Weights of a small image classifier.
Training: muon at rate 0.0098, held-out accuracy 49%.
Data: trained on photos of plants, animals and fungi (iNaturalist), 77898 training examples.
Rows from block 4, named by matrix and row number. Rows with one number belong to one attention dimension. Each number is 128 + 24 x the weight over the matrix's rms, rounded and kept within 0 to 255. All counts start at 0. Numbers have three digits each.
# q: attention query, key and value (stacked) (model.blocks.4.attn.qkv.weight, 768x256, the q third), inputs 0-127
# k: attention query, key and value (stacked) (model.blocks.4.attn.qkv.weight, 768x256, the k third), inputs 0-127
q.154:163094139112107126130129184132122151097136163152155117134117121158090128114119172126134134104160120137122177100157121182129145127144119166137117113142136166132129153125142137115098131075109140089142151104103087145175140119120135144142114115153125139188142144095044106162152106105151068105111180149118142155130146166106104160121131127137134119168176207120124169100155120127119110132152
k.154:145133146094108104124126166079137151148150129128130076116127172096097101109118144073142140139114116077128132103118159135165122156115122112109137090124112097109120120158165142128073126141129105132089180174138169127121123121080078247107138173125058176111133127137069119116156094128152182086152148073157152138116120124111166120119122137170147124081167109139137125131120101111155069132110
q.155:117097102107129146123117118129112124143099120122123146106128137130130161126111078126140092117138135131113101145108123105131099135129126128131140129104121113148139105102082119148128115136136155119139137134141137161123162118128119135136120151117147135140137182150141153115131106179142185135116142119138144140116109103124132120146145138130137131120099114116125129132105108129116115180137
k.155:134146125166146109133115135145114144136133129119138139137091133135153136118136143116118114127139130114122132134119116103115143125140136144127109106142144115149130105122138139143148145132143125104144095072136137130125120131135137074137135109147159104122126129109119091125100139136144108130103146114151129128128136149169119142135115134097171134112149086164114129130127158118090181135114
q.156:108123144134136161123121118136121123105122131081119134105111146157112142124121134050110142157107108128138148099143120112124140085114110131168111155126151127132112108116166132130106094135115135170122111087135142120105095131143103086090141124114149165113138117126100138103145099092112113147156136100132113113161143132158115117129117122125106115147111149114076114116135126113127147140141
k.156:151126099148118132133137115098090114142088140126128119122139073131103124129115144130125156123109138142115116149121150166121090127100113130105148121173103114072124124130174132141125086163133155124133110133127132171123126120116099122092124132118127132127141145157122099135127129156097143166125121118105104123135110150124135124118155142177124120102136137111108119128067130124089123148129
q.157:114116124137137115109140188100121122135134137169142094116140134113132159138145152145151127120122133095115130152135106152133140099151158101109155114110094149129130107128092112120134128096136173134095116130109099124160134128094155168138116138118137135141135119073118164132146137130165140130149176106086140150101128132119176105137125103169159114140146130132162123151116150132093140120133
k.157:123128135135109132118143115127128148130127122120145106146091135119109112068116080145115118134125119111120088127093132129140105132128162110186136093075137173133131114153122131143107141165111146102085106121128137139140105135094144129145133159131140125128128159119136110144136085146149126119113123121144116117121146131129136112129156126115151179118114140131158151124165123107175094127125
q.158:121182145107145102120137053141155119100154117080170125118049121142101118114091119111102158150105093167144121120174169137091102146104107132145138071153146168135122133158175148143123145155202077157189162103144154124081077126099131142121154118110137131139141100175147097118066157086144082155090143100208123142102122173104157152079143120101149144143110072155028103117126096168134154166116
k.158:153148112149124135148072168116133106200130145101134097145212122121161153172091211091129157118106165108090150108181092150133126196116128143122150151194082111134130179115170160121105146125154139138156118220135093132108091167125055119078105088114107094119132164178169160174114146094070184101191101131078128123132100106134091137153086149071038071165115141139127112133135099110128177131127
q.159:075121121153186077083161184121167141097186143031160109077147165153163139076147097076170152125147115095167147120162152103122100137166140137120037135158171102097118093159130097087099088122084193092114137091153096132094198133116072170219154144128121158138113197078137134116131175060116122088155069132106164118162169015087112101098091084179122140116128187161053104117216107166156108144148
k.159:209101156142119097115128098114133143144131114086135049133088038175149107192132096154143113136118121113114171160147126088125156121136204182142161124148169121100133074128163130115163146135169132132133175205170168121162090147110086111120145130127146094119121161125137114073112172162127120226131169128129064143120136158140093157117119138121090079128135064160124120126082143185059119085145
q.160:123133131150121128163124099145102093084156121149165185133107126091156103132143134119117155139101141144156158102152153110100151131089109136128122123153136139127122123162162147150115137131112077146124103108139132153103134111117130093108152098159140080139114084161061109119086122114138064115102154164137099160163128131137080120093094141103131118169147144147119140129098170131114161130124
k.160:085094141115112129147146122128143093168136140149117146118162130118119129148122161117113130140101144127156149110157143136122104132096098089085076171129103134099127134118116113118127094174109129120121079182123098121156153099126128165140122119118117171092115099159119147145141095124087150099166091143096126118126106162148138107122133131142103139133081136096128118124106142125140096093146
q.161:147077105108132109119133101154141130134111122111135121137155136132084134116101130099166096124091113132168141158137134120110147103112124112112146117096136120129137062104153119120112147096117166100127132162136128170146138144106135176126118121157100151130149146103099146107121129150143196091114119102095137170143156091123076129147102166141121114054175174102096106114102098166101161145102
k.161:150141102182107080148126186123110146123125123129148135117086151152145105088137150190106163148144107161107129138180151085139124115189137145101091157116104148113123156164118132134093127130117111105121126111149106134106148081143115192170113145128093125122117140140141096150153146125158108123126168139109125115155121110149122136120109113149170140133156096161109126118136165116182121136080
q.162:121132108114105106104139083129164121111137154118111117126138123141094092111112130097101137148129169124146129108141141167110128139107132132092136147149131157119117151147152136099104112150128112164109123105121118116128108134111114127112129102110152126116141090107118121086137129103137051130152088106132094135095168160143100112092094104130081138148147138144133121084138140119139115097146
k.162:155145106120110111120141146112117154131087122136118091116154128116109108111137135112149135104127134138117133122094138138138118141147138134140190159129142103108138160122162136131106086101144163152138133107136131158102161155136090152107103139130142109129138157112111125147154125160145163124164123176106129137122109091086131147189131163178116115161139178103120172110159152090109076151134
q.163:140159130152121098137145112170129142134144122116110176118063128103149161041122072196145128109146128138120092146095117117132110155113128165151067139135165115134140155129111136126137128157168068144146158126123129140125140121148126157152123078142137127145125116136175081117118139138122155145091129164155144139144126087158081133140141127134164132136119091136127155123147137144116142156148
k.163:135127128108161130151102088134138129117152137103136090120134120127124126179111112118108127151108138074144140067127099156094154088094182120169132130156154139230126085156103125098137133109126118115148130207137124093145118121141117048127139107169171120121134116174121108077090094114126104113133114143125145141105136120132137132139111168138136087174107116143147124118131110112112162136158
q.164:126115072146092160159103109155123101120147134123123174103138135119165138152124066144093116132163158133112117135116165066120118156127104146123118120148135153151136126159133111140126109148117059130176074142144138115080168095131109095129150145117156106141126153167088123156104138156115078110108106146136111139151108112114100129115122134133106166088079091120137147140136146140097141097170
k.164:112134146115139124137114120142134135114151118174102155129154144158136121178139164111192122129129163148149158094127150113094176175097133119101084155142143094140132080105102133131186132144142151116119094083139134149157126119117162104100134102156149135109115069108092103071088146132140156115107108125148179133119120167159119135117112147100136134136141125131128131151077176147100149075125