config.toml
arch = "vit"
model = "image classifier"
dataset = "photos of plants, animals and fungi (iNaturalist)"
train_examples = 77898
image_size = 40
crop_scale_min = 1
horizontal_flip = true
translate = 0.12
cutout = 0.4
targets = ["class", "species"]
num_classes = [15, 646]
norm = "rmsnorm"
norm_position = "pre"
activation = "relu"
mlp_ratio = 4
head_dim = 64
fused_qkv = true
bias = "all"
qk_norm = false
parallel_block = false
inner_norm = true
drop_path = 0.15
patch_size = [4, 4]
conv_stem = false
layers = 10
width = 256
positions = "learned"
pooling = "attention"
mixing = "cutmix"
label_smoothing = 0.1
loss = "cross_entropy"
init = "trunc_normal_002"
residual_init = "scaled_by_depth"
optimizer = "muon"
muon_scale = "spectral"
lr = 0.0098
momentum = 0.95
nesterov = true
orthogonalizer = "newton_schulz_5"
adamw_lr_other_params = 0.0026
ema_decay = 0.995
steps = 9100
batch_size = 64
epochs = 7.5
lr_schedule = "wsd"
decay_fraction = 0.2
final_lr_fraction = 0.1
warmup_steps = 910
weight_decay = 0.1
adamw_weight_decay_other_params = 0
Rows from block 7 of a small image classifier, named by matrix and row number. Rows with one number belong to one neuron. Each number is 128 + 32 x the weight over its row's rms, rounded and kept within 0 to 255. All counts start at 0.
After each neuron's rows are labels from the 100 images, of 14976, where the neuron reaches its highest value: "top examples" is what is common among them. Only what is clearly more common there than usual is listed. The data: photos of plants, animals and fungi (iNaturalist).
# fc1: MLP up (model.blocks.7.mlp.fc1.weight, 1024x256), inputs 0-51
# fc2: MLP down (model.blocks.7.mlp.fc2.weight, 256x1024, transposed), outputs 0-51

fc1.455 [ 98 117 108  95 135 108 173 114 136 138 163 122 161 110 145 141 157 181 152 105 135  84 120 117 133  98 123 193 164 127 165 174 124 101  99 107 143 115 162 130 149 157 188 148  91 117  95 120 163  99 143 103]
fc2.455 [ 91 122 178 142 110 167  83 182 112 119 181 130  98 180 191 119 131 159 146 129 120 132 151 164 113 146 165 115  97 151  87  74 141  83 133 133 148 112 106 121 159 180 137 139  88 173 150  99 137 130 106 171]
top examples: class Insecta; phylum Arthropoda; order Lepidoptera; family: Nymphalidae

fc1.87 [192 137 150 127 169 100 169  98 105 137 137 135 123 148 120 198 129  89 140  98 170 103 136 168  92 143 103 106  95 125 131 184 127 179 123 162 131 134 134  56  96 145  85 108  82 171 133 140 110  99 155 152]
fc2.87 [ 77 170 135 126 133 212 105 117 178  87  87 123  79 109 153 127 158 109 120  88  82 138 113 167 103  76 192 125  78 169 114 139 125 105 203 153 145 145 144 171 162 153 174 139 153  97 104 105 162 108  64 162]
top examples: kingdom Plantae; phylum Tracheophyta; class Magnoliopsida

fc1.660 [125  34  92  77 117  75 144 142 165 118 163 155 152 123 121  93 146 127  53 150 126 137 106 158 123 222 132 193 129 170 102 116 162 130 154 114 148 126 120 134 142  96 175 107  87  82 151 130 125 157  83 127]
fc2.660 [118 163 181 141 104 135 141 146 125 149  90 125 146 149  96 160  93  38 152  96 100  85 134 138 165  96  83  66 166 131 156 128 114 127 134 164 116  84  86 119 136 137  80  93 187 163 121 143  99 132 145 195]
top examples: order Charadriiformes

fc1.495 [155  87  89  99 154 138 115 142  92 105 116 122 162 157 142  88 172 137 133 118 111 141 142 191  82  93 107 157 133 153 106 174 151 105 118 172 137  74 142 109 165 177 202 160 207 111 108  83 122  80  95 169]
fc2.495 [ 84 202 113 138  85 134  22 158 117  87 124  61  89 126 119 146  87  66  85  94 103 160  86  90 170 123 151 117 144 131 144 135  87 126 122  64  81 105 164 115 180 114  84 116 127 167  95 186 176 178 135 107]
top examples: phylum Tracheophyta; kingdom Plantae

fc1.217 [167  89 152 136 128 144 169 120 112  59 117 110 177 129 136 146 178  78 154 124 160 144 103 181  69 126 144 140 109 131 163  94 149 143 147  78 114  54 158 104 159 133 170  69  93 129 104 138 128  63 210 119]
fc2.217 [ 77 170 118 104 129  92 153 150 120 200 176  94 164 106 138 145 113  91  99  66 176 108 233 162 150 186 115 136 121 165 138 158 151 125 175 145  82 139 148 178 126 118 139 131 129  61 140 157 129 136  89 129]
top examples: kingdom Plantae; phylum Tracheophyta; class Magnoliopsida

fc1.369 [130 144  73  99  89 100 151 103 172  43 147  84 201  72 167 193 178 174  88  95  91  22  76  95 156 122 103  97 128  94  73 126 133 166 105  81 151 148 112 178 154 181 146  54 124 125 153 169 133  76 106 173]
fc2.369 [108 156  77 126 142 175 108 134  82 185 148 104 110 183  77 177 146  95 147 166 112 167 123 112 140 134 121 134 106 174 117 134 105 119 142 170 143  99 116 101 169 103 129 170 140 125 150  91 103 153 154 107]
top examples: class Mammalia

fc1.349 [174  83 166  98 118 159 164  79 156 148 131 175 146 143 144 144 125 160 113 161 153 175 146  82 180 120 118 137 184  87 112 130 138 139 133 138 115 107 155 112 144 136 135 115 111 187 135  92 163 102 131 108]
fc2.349 [ 85 121 152 144 136 113  89 160  81 127 120 100 111  93 111 149  97  93  95 146 188 138 150  82 136  45 121 125  98 114 168 126 147  78  87  77  89 143  77 103 158  86 128 118 175 115 138 136 132 137  83 108]
top examples: class Insecta; phylum Arthropoda; order Lepidoptera

fc1.764 [145 131 142  81 145 122 149 181 151 125  87 151 112 123 144 135 125 143 196 146  88 111 117  64 120 156 136 202  66 111 149 116 126 146 191 118 143 147 107 213 105 162 116 138  88 107 137 150  40 110 167 121]
fc2.764 [141 122 143  79 126 123 190 110  86  61 113 128 157 172 149  75  92 114 107 136 122 130  99 182 213 114 170  66 170 109 130 175 124 127 112 170  56  99 187 125 144 135 160 140 110 172 110  91 192 173 134 143]
top examples: order Passeriformes; family: Parulidae

fc1.648 [146  91 104 121 142 120 138  74 167 133 101 126 133 141 135 190 158 134 174  88 119 144 121 182  74 149 138 151 126 126 112 171 107 190 157 116 121 100 135 133 117 194 105 131 112 129  61 109 114 132 108  77]
fc2.648 [132 188 167  85 117 138 186 104 148  87 172  99 122 178 191 114 140  71 129  97 121 128 161 133 143 125 146  87 143 142 154 134 113  96 161 206 169 153 149 116 137 113 162 172 118  95  99 194 157 143 117 130]
top examples: kingdom Plantae; phylum Tracheophyta; class Magnoliopsida

fc1.345 [189 151 170 135 177 130 173  88 163 136 133 115 105 133 193 131 155 179 122 152 103 113 124 116 153 146 107 155  79 125  88 130 143 146 139 199 190 171 141 106 139 185 115 149 163 128  91 200  81 124 113 116]
fc2.345 [ 99 153  36 114 142 138 119 125 160 131 175 160 143 122 154  82 120 164 135 117 145 133  95 123 149 171 143  99 138 140 169 143  89 155 145 136 124 117 150 124 110  89 181 120 130 133 111 135 159 104 167 127]
top examples: phylum Chordata; class Aves; order Passeriformes

fc1.46 [116 106 121 104 182  89 159 143  96 149 125 133 154 122 167 142 156 130 145 116 160 138 131 154 179  97  98  54 147 114 121 103  78  40 148 181 186 130 132  75 136 117 164 198  90  73 150 116 166  87  65 141]
fc2.46 [ 99 170 182 128 154 214 142  81 132  95 130 136 137 138 120 142 162 106 149 150 143 157 156 117  71 156  97 241  89 146 127 123 141 151 101 104 129 107  40 211 140 141 121  96 102 160  51  96 125 187 203 121]
top examples: kingdom Plantae; phylum Tracheophyta; order Asparagales; family: Asparagaceae

fc1.765 [131  93  92 108 194 175 136 148 120 122 131 139  99 199 183 154 176 134 142 208  94 152 119 113 130 128 183 125 136 120 112  77 167 157 129 144 120 104 109 138 155 189 149  83 144 183 152  75 151 115 101 178]
fc2.765 [114 146 131  99  89  99 150 143 179 106 165  60 176 134 188 109 124 148  99 110  92 159  93 132 172 162 150 118 127 194 150 171 144 133  81 129 102 143 177 124 166  79 146 143 135 121 166 108 108 113 129 154]
top examples: class Insecta; phylum Arthropoda; order Lepidoptera

fc1.682 [214 120 108 115  79 104 179 126 122 136 124 145 122 160 142 126  69  58 143 159 197 125 119 127 113 168 111  25 112 145 163 113 138 148 119 163 117 153 107 166 185 133  90 114 142 153 167  85 106  93  99 109]
fc2.682 [117 128 144 112  80 184 122 165 174 123  92 184  84 157  79 146 104 138  84 136  68 146 104 149 187  84  78 185  88 114 106 136 161 128  76 179 154  88  95 114 125 178 135 145 174 200  55 142 145  97 173 137]
top examples: order Lepidoptera

fc1.751 [173 174 139 138 108 180 153 137 124 143 177 120 174 168 173 183 135 127 111 126 136 134  94 162 194 100 124 133 101 174 164 127 109 124 106 161 158 184  70 123 121 123 100 104 121 182 104  86 130 168 137 121]
fc2.751 [ 71 116  61 135 140 111 133 140 112  93 168 108 105 129  97 148  82 229  99  87 109 109 102 189 117 126 145 129 159 103 143  90 156 138 127 110 134  92 159 113 165 108 168  97 154 149 141 142 107  38 115 156]
top examples: kingdom Plantae; phylum Tracheophyta; class Magnoliopsida

fc1.460 [131 133 180 123 159 154 174  95 156 151 105  89 200 129 118 161 112  91 151 150  74 241 143 127 131 169  96 176 152 156 141 144 161 130 152 175  61 104 112 127  89 175 163 100 118 151 121  96 138 123 174 112]
fc2.460 [131 134  67 112 105 181 161  88 218 174 130 162  82  85  99 123 146 169 124 101 146 107  99 125 142 106 165 107 108 147 117 114  45 152 130 146 167 148 154  65 139 126  71 169  70 185 131 136 120  91 127 121]
top examples: phylum Chordata; class Aves; order Charadriiformes

fc1.201 [197 116 145  84 142 168 169 133 150 136 118 132 122 165 110 140 109  90 158 126 147 147 129 123 117 161 165 167  83 124 183 101  83 131 108 120 102 179  90 171 171 199 132  85 114 128 150  65 148 104 169 114]
fc2.201 [ 39 106 203 103 147  99 145 107 119  79 145  96 131 112 157 166 178 119 107 136 111  83  32 100 104 142 171 162 160  98 130 118 116 138 161 190 116 128 150 159 141 103 161 124 127 109 163 152 116  97 144 175]
top examples: order Lepidoptera

fc1.302 [113 121 152  45 134  98 116 150  98  68  88 162 121 147 184 145 166  93 177  80  37  51 143 170 141  96 117 166 141 174 181 176 129 120 139 175 127 132 161 104 157 148 154 111 103 163 146 137 168 177 126 128]
fc2.302 [151 130  73 117 160 176 156 108 106 175 104  98 117  75 134 132 139 162 136 162 162 188 142 128 199 135 120  45 158 128 191 152 167  87  91 152 142 124 137  89  78 111 118 112  98 143 169 146 141 129 145 107]
top examples: phylum Basidiomycota; class Agaricomycetes; kingdom Fungi

fc1.41 [129 147  72 108 111 109 128  59 110 119 176 113 153 116 159 109 119 102 169 100 123 143  67 109 137 135 136  91 144 121 127 148 114   0 125 140 105  70 133 189 139 175 139 158 166 124 132 124 115 118  78 162]
fc2.41 [100 182 118 139 145  83  85 174 121  64 133 192  74 107 162 163 138  99 125 164 100 125 121  87 159 135 128 111  94  98  72 115 195 127 152 161 150 129 145 114  58 108 100 132 134 160 126 235 138 143 108 114]
top examples: phylum Tracheophyta; kingdom Plantae

fc1.138 [159 119 122 140 189 142 184 165  84 148  92 137  62 136 124 115  90  91 166 195 151 178 136 130 117 173 164 115 160  70  95 153 139 131 139 134 101 109 124 100 150 167 209 129 199 149  88 133  86 165 131 136]
fc2.138 [104 122  75 122  84 140 150 131 134 112 162 167 152 143 177 129 140 119 141 108  97 125  96  90 169 100  73 103 117 131 116  81 122  90 152 148 116 110 133 133 101  90  89  96  45  83 158  96 138 138 197 135]
top examples: class Aves

fc1.223 [ 77 123 125  70 134 165 119 116 148 104 129 105 103 133 104 126  98 125 107 125 128  72  95 221 157 117 134 126 162 191 128 121 110 144 169 157 106 105  70 165 172  64 134  98 124 196 136 127 139 185 104 114]
fc2.223 [ 79 214 139 152 110  86 154  44 171 131 205  84 118 116 147 149 133  98 158 120  59 137  68  86 139 138 118 185 125 124 150 132 177  86 160 157 163 146 135 136 134 152  92 150 132 111  86  94  63 120 204 162]
top examples: class Mammalia

fc1.73 [124 150 170  96  75 152 163 193  58 134 112 158 132 157 132 107 154 158 109 113 102 138 113 103 191 121 149 141 131 128 117  66 125 162 186  78 132 118 164 206 102 118 138 128 120 106 158 126 106 140 131 105]
fc2.73 [ 90 107 103 113 143 100  77 118 186 103  56 155 106 105 111  95  93 108 168 128 116 149  90 151  62 111 117 148 178 129 131 162 118 111  81 171 169 124 108 163  93  93 138  99 125 176 157 113 182 183 191 166]
top examples: order Passeriformes; family: Parulidae

fc1.453 [ 77 134  90 121 118 150 152 176 146 148 114 103 119 119 115 145 110  77 137 132 161  82 159  26  68 108 171 150 125  98 139  75 136 141 149 139  62 164  42 127 121 161 125  56 103 123 125 107 116  80 149 160]
fc2.453 [151 143 187  97 137 106  74 155  63 163 149 139 188 128 151  98 110 195 139 121 116  91  89 217 200 146 101  91 159  71 131 133  93 124 141 170  98 115 114 146 128 138  63 136  80 150 172 106 185 130 111 112]
top examples: order Passeriformes; family: Parulidae

fc1.55 [153 107  81 147  82 185 169 117  82  99 148 147 143 110 120 198 173 150 121 140  78 123 109 119 140 132 111 157 139 123  80 119 116 163 144 115 123 134 146 136 139  78 136 169 160 115  59 112 105 121  86  90]
fc2.55 [144 138 107 136 187 130 141 147 161 147 131 162  84 188 140  90 107 101 190 160 197 127 138 128 140 148 128 122  93 101  72 156  99 118 125 137 120  91 139 142 157 164 135 100 129 160  92 200 145 153  74 165]
top examples: class Insecta; phylum Arthropoda; order Lepidoptera; family: Nymphalidae

fc1.159 [155 142 109 101  95 101 156 107 107 151  58 147 128  91 154 141 139  68 124  67 101 147 136 113 138 147 130  80 142  93 140 127 116 110 132 186 135  89 133 129 120 123 140 138 110 110 136 193 132 153 116 159]
fc2.159 [212 126 104 114 186 148 108 118 122  47 231 151 125  89 160 105 121 180 158 146  82 100 146 131 118  86  57 132 156 149 126 144 223 126 157 114 133 134 175 152  81 156  77 124 184 225 110 122  75 138 111 186]
top examples: class Mammalia; order Carnivora

fc1.716 [126 173  83 120 115 118 149 170 161 138 113 132 171 139 113 141 141  76  94  68 145 120 129 116 102 202 126 137 102  69 168 103 169 125  87 145 130 120 143 149 116  89 108 214 133 141  92 144 123 107 121 142]
fc2.716 [140  38  98 197 112 164 145 119 158 102 125 116  95 171 134 122 190  79 169 133  96 181 152 113 167 101 143 135 115 133 155 139 125 104  77 132 149 142 118 163 122  86 110 121  81 128 150  89  95 142 123 145]
top examples: class Mammalia; order Carnivora

fc1.577 [132 116 133 107 120 151 161  89 140 149 133 164 129 162  72  81 107 101 105 160 185 114 148 100 155 159 116 109 165 176 104 142 208 129 125 143 134 127 190 127 118 166 115 160 199 114  84 173 139 117 108 114]
fc2.577 [ 78 131  84 112  82 115 172 108  91 134 140 117 135 145 136 167  87 166 146 106 116  53 100  97 137 155 128 154  76  88 147 105 138 129  86  85 124  98 150 101 191  97  62  97  84 148 140  97 172 122 165 180]
top examples: order Charadriiformes

fc1.374 [146  93 135 105 118  84 175 107 118 144 132 139 174  99 185 133  97  83  81 114  90  96  58 162  77 185  90 138 150 145 112 130 138 161  59 133 131 134 143 139  95 129 108 125 200 134 151 121 171  95 194 104]
fc2.374 [130 115 117 114 156 152 192 134 176  52 118 105 103 171 117  79 118 100 125 140 128 140 206 115 113 103 184  96 108 111 138 143 113 109 173 121 196  91 122 201 106 164 156 114 163 138 120 165 133 148 124 177]
top examples: kingdom Plantae; phylum Tracheophyta; class Magnoliopsida

fc1.132 [124 174 165 111 158 104 174 197 137 127 149  90 132 145 177 132 134 145 185  89 116 143 162 106 117 139  58 139  85 140 133 115 130  96 150 121 117 128 137 127 125 165 147 115 135 141 114 148 147 112 108 128]
fc2.132 [198 133 168 144 109 143 132 113 138 148 111 138 149 140  97 149 149 107 127 120 163 133 141 123  86  68 159 108 146 146 109 134 158 103 153 196 128 164 163 139  99 150 132 145  76 174 130 155 161 126 115 135]
top examples: class Mammalia

fc1.659 [154 155 130 126 166 143 150  94 106  83 151 105 109 128 155  94 131  97 173 126 154 171 126 175 140 119  94  38 101 160 121 129 118 110 145 169 157  73  56 195 126 152  97 104  91  93  42 156 150 139 128 108]
fc2.659 [177 158 110 132  74 171  41 103 118 144 122 214 187 142 114 130  44 144 124 121 148 135 167 123 141  87  81 185 131  87 138 132 175 160 145 132 110 127  97 136 150 130 154 151 173 171 159 136 125 133 174  94]
top examples: phylum Tracheophyta; kingdom Plantae

fc1.140 [107  99 111 162 197 131 158 135 178 127 116 112 165 118 187 118 112 165 153 125  89 143 155 135 172  69  78 163 130 186 141 160 159 121 140  92 124  76  87  73  75 120 112 137 107 130  66  99  69 156 144 143]
fc2.140 [186 114 101 145 106  80  91 135  61 155 163 170 143 111 128 105 172 140 129 128  99 112 155  92 143  37 139  89  75 132 184 151  93 128 117 100 155 113  90 126 119  87 117 152  67 148 136 118 100 113  45 129]
top examples: phylum Arthropoda; class Insecta; order Lepidoptera

fc1.554 [ 94 145 122 166 130 109 135 108 186 122 130 113 112 180 102 154 118 146 115 176  59 162 167  84 140 146 136  86 138 117 184 120 136  94 124 183 100 150  84 126 130  65  88 124 102 144 125 131 121 174 170 127]
fc2.554 [142  97 160  93 132  74 169  91 156 106 128 121 126 136 152 178 130 114 166 115 150 119 123 156  85 120 139 191 193 128  85 169  83 127 141 102 172  93 155  93 143 150 137 136 125 175 145 127 129 112  98 132]
top examples: phylum Arthropoda; class Insecta

fc1.347 [ 90 109 147 119 142 148 163 124  89 111 162  71 115 179 165 119 142 126  87 136 133 139 145  97 190 106 125 177 108  95 100 133 175 116  91 139 149 153 112 125 138  73 156 101 113 123 132  92 159 122 103 163]
fc2.347 [116 177  87 129  78  64  90 142 171 161 185 109 153  79 135 145 120 126 133 137 129 177  57 145 177 114 162 135 182 194 165  90 117 114 120  83 110 143 157 127 178 137 111 111 108 181 195 123 132 118 109 130]
top examples: phylum Tracheophyta; kingdom Plantae

fc1.263 [127 113 128 145 132 134   0 159  82 162  85 134  80 156 112 149 137  85 102  78 172 106 118 124 133 161  96 123 103  80 196 144 124 127 116  93 112 166 138 141 109 123 122 135  79  51 151 140 136 128 170 148]
fc2.263 [165 126 131 121  85 227 184 115 106 150 117 167 155 174  84 127 150 104  94 153  59 127  64  95 135 144 107 121  35 111 121 113 179  83 118  94 144 170 157 109 117 116  99 152 173 133  67 138 196 102 147 139]
top examples: order Odonata

fc1.614 [148 117 202 169 148  89 147 101 141 162 102 118 118 144 105 127 140  62 112 119  78 110 130 108 141 165 111 166 170  66  74 143 137 157 122  77 137 157 148 138 130 189 100 179 161 131 160 177 160 129  63 177]
fc2.614 [122 165 180 167 102 197  99 135 118  78 105 120  93 133 189 150 127 110 168 109 142 202 120 127 179  98 142  85  64 148 176 127 137  80 102 147 102  96  83  85 139  85 134 154  91 120  82 164 138 124 148 172]
top examples: phylum Chordata; class Aves

fc1.368 [136 114 192 124 144 145 134 179 150 131 145 134 106 232 106 116 132 113 133 164 114 213  87 114 163 150 154 123 122 164 101 215 102 117 151 199 143 129  66 125  99 147 133 153 120 134  57 146 110 109 123  86]
fc2.368 [108 106 107 140  73 116  34  78 131 113 135  85 129  74 137 154 138  88 185  85  75  65 157 178 113 142 217 131 179  96 132 148 155  89 107  76 181 130  92 133 176 115 144 140  96 169 172  96 160 154 124 129]
top examples: class: Aves; order Charadriiformes; order Anseriformes; family: Anatidae

fc1.325 [127 127 138  78  96 153 152 147 166 120 147 113 132 166 112  85 147 126 123 129 147 114 126  83  84 127  99 130  34 125 137 165 114 164 117 116 114 114 115 107 140 106 130 118 144 142  90 151 130 124 120 148]
fc2.325 [138 160 120  98 142 132 184  88 114  81 166 118 199  90 150 173 136 113 147 145 118 142 164 116 170 100  66 114 139 135  73 190 107 146 134 134 104 137 124  78 139 162 143  94 110 183 136 148 111 167 131 130]
top examples: phylum Chordata; class Mammalia; order Carnivora

fc1.753 [174 110 126 179 107 102 172 103 157 120 132 124  90 138 165 160 135 137 122 170 104 158 117 174 139 107 131 121 122 139 180  70 155 129 189 154 126 118 108  99 112 126 192  71 123 156 102  98  58 137 118  92]
fc2.753 [142 118 119  97 144 128  93 179 117 153 124 121 139 105 125  88 139 161 120 115 143 107 126 135  98 177 113 189 124 119 129 152 154  95  98 104 158 133 144 115 185 113 124 122 154 124 142 155 176  71 149  56]
top examples: phylum Arthropoda; class Insecta; order Lepidoptera

fc1.326 [110 117 138 115 120 146 165  54  87 134 117 147  88 188 138 150 159  98 136 116 128  93 166 160 138  66  89 153 143 114 136 130 153  64  81 144 136 122 183 123 119 151 138  96 122 121 163 103  62 150 140 154]
fc2.326 [128 125  77 147 172 124 127 113 164 118 196 198 197 119 112 113 129 131  74 134 121 169 128 123 147 118 200 125 124 128 191 124  84 165 151 112 161 156 130 191 118 127  91 129 113 157 137 110 189 122  87  77]
top examples: phylum Arthropoda; order Lepidoptera

fc1.42 [220 149 131 161 144 116 128 123  96 117 182 108 106 124 128 115 119 111  84 179 164 127 171 109 160 139 120 148 123 180 117 112 127  95 161 146 160  70 106  80 141  96 102 126 192 188 113  71  85 105 104  76]
fc2.42 [105 129 117 123 110 132 140 141 167 138  85 159  77 116 146 155 148 129 124 140  65 135 112 147 134  53 118 124 112  74 116 147 125 110 107 105 182 150 147 186 153 190 201 144  76  82 118 184 144 100 138 138]
top examples: class Insecta; phylum Arthropoda; order Lepidoptera; family: Nymphalidae

fc1.523 [171 126 105 125 168 135 130 160  64 106 154 127 136 157 140 118 112 128 152 144 136 112 122  90  97 132 104 124 128  97 125 236 135 108 109 128 134 130 137 183 101 129 179 154 133  73  77 186 154 125 110 128]
fc2.523 [132 199 139 141 102 175  92  82 154  56 122 122 112 187 125 101 108  81  89 130 107 127 162 119  81 130 132 184 137 145 147 114 132  93 129 109 115 142  67 128 144 126 105  98 133 134 129 101 115 126 137 125]
top examples: phylum Tracheophyta; kingdom Plantae; class Mammalia

fc1.94 [120 109 119  99  36  85 166 123 132  91 148 156 128 108  66  79 106  66 120 103 162 154 104 130 121 128  67 152 186 153 147 143 105 113 123 169 131 118  95  77 129 157 162  75 120 139 116 165 160 117  75 146]
fc2.94 [123 118  96 146 149 147 146 114  92 122 126 131 102 151 109 186 124 150 182 187  96  59 161 143 156  98 130 100  93 133 136 136 108  46 119 126 151 159 136 207 137 121 119 126 156  72 109 128 126 112 118 122]
top examples: class Mammalia

fc1.196 [123  96 183 111 118 149 126 164 157 151  76 110 138 106 130  76 127 122 167 130 128 145 147 141 142 171  75 112 134 133 189 127 202 109 161 146  86 126  24 127 131 122 132 112 148 134  89 156 124 102 159 189]
fc2.196 [144 211 141 137 168 159 121 124 104 134 133 128 126  83 155 145 164  82 119 101 147 138 171 139  77 133 115 148 137  94  63 159 135 149  97 126 109  82 168 149  78  89 129  98  97 100 137 129 173 131 131 119]
top examples: kingdom Plantae; phylum Tracheophyta; class Magnoliopsida

fc1.27 [113 140 197 124 114 101 157 127 168  98  85 127 100 194 171  72  80 141 143 147  96 145  77  78 131 192 115 120  92 148  89  68  59 125 130 135 126 139 152 177 158 111 112  85 148 119 135 135 122 162  99  69]
fc2.27 [ 91 157 203  89 191 149 126 130 112 109  47 157 134  72 142 111 153 145 142 115  89  90 124 191 171  69 129 120 197  93 106 146 132 104 126 151  84 141 133  74 152 117 100 164 148 145 150 118 168 134 145 132]
top examples: order Passeriformes; family: Parulidae

fc1.123 [159 112 141  94 146  93 168 145 100 151 123 143 177 134 146 153 108 117 114 125 168 135 178 114 115 131 129  41 165 134 115 117 141 110 164 146 137 154 114 153 138 129 166 141 154 103 133 110  66 160 157 105]
fc2.123 [ 96 118 146 111 130 197 173  78  83  94 145 188  85  86 130  96  87 118  85 163  93 159  50  91 119 122 115 182 173  77 122  92 250 130 133  96 119  94 122  86 136 102 132  88 140 142 102 166 104  81 162 178]
top examples: class Aves

fc1.423 [165  97 127 121 102  60 128 156 140 127 181 153 173  69 139 127 132 177 168 126 125  93 136  67 152  81 129 160 116 116 107 137 137 175 187 118 149 162  99 191  93 110 175 156 123 101 126 202 122 121 101  81]
fc2.423 [114 146 157 144 164 168 168 190 143 127  91 172  94 200 152 152  89  81 114 143 180 163 118 121 110 141  85 109 145  84 108 156 111 125 108 103 140 121 122 105 148 158 158 187 174 174 128 151 192 138 158  97]
top examples: order Lepidoptera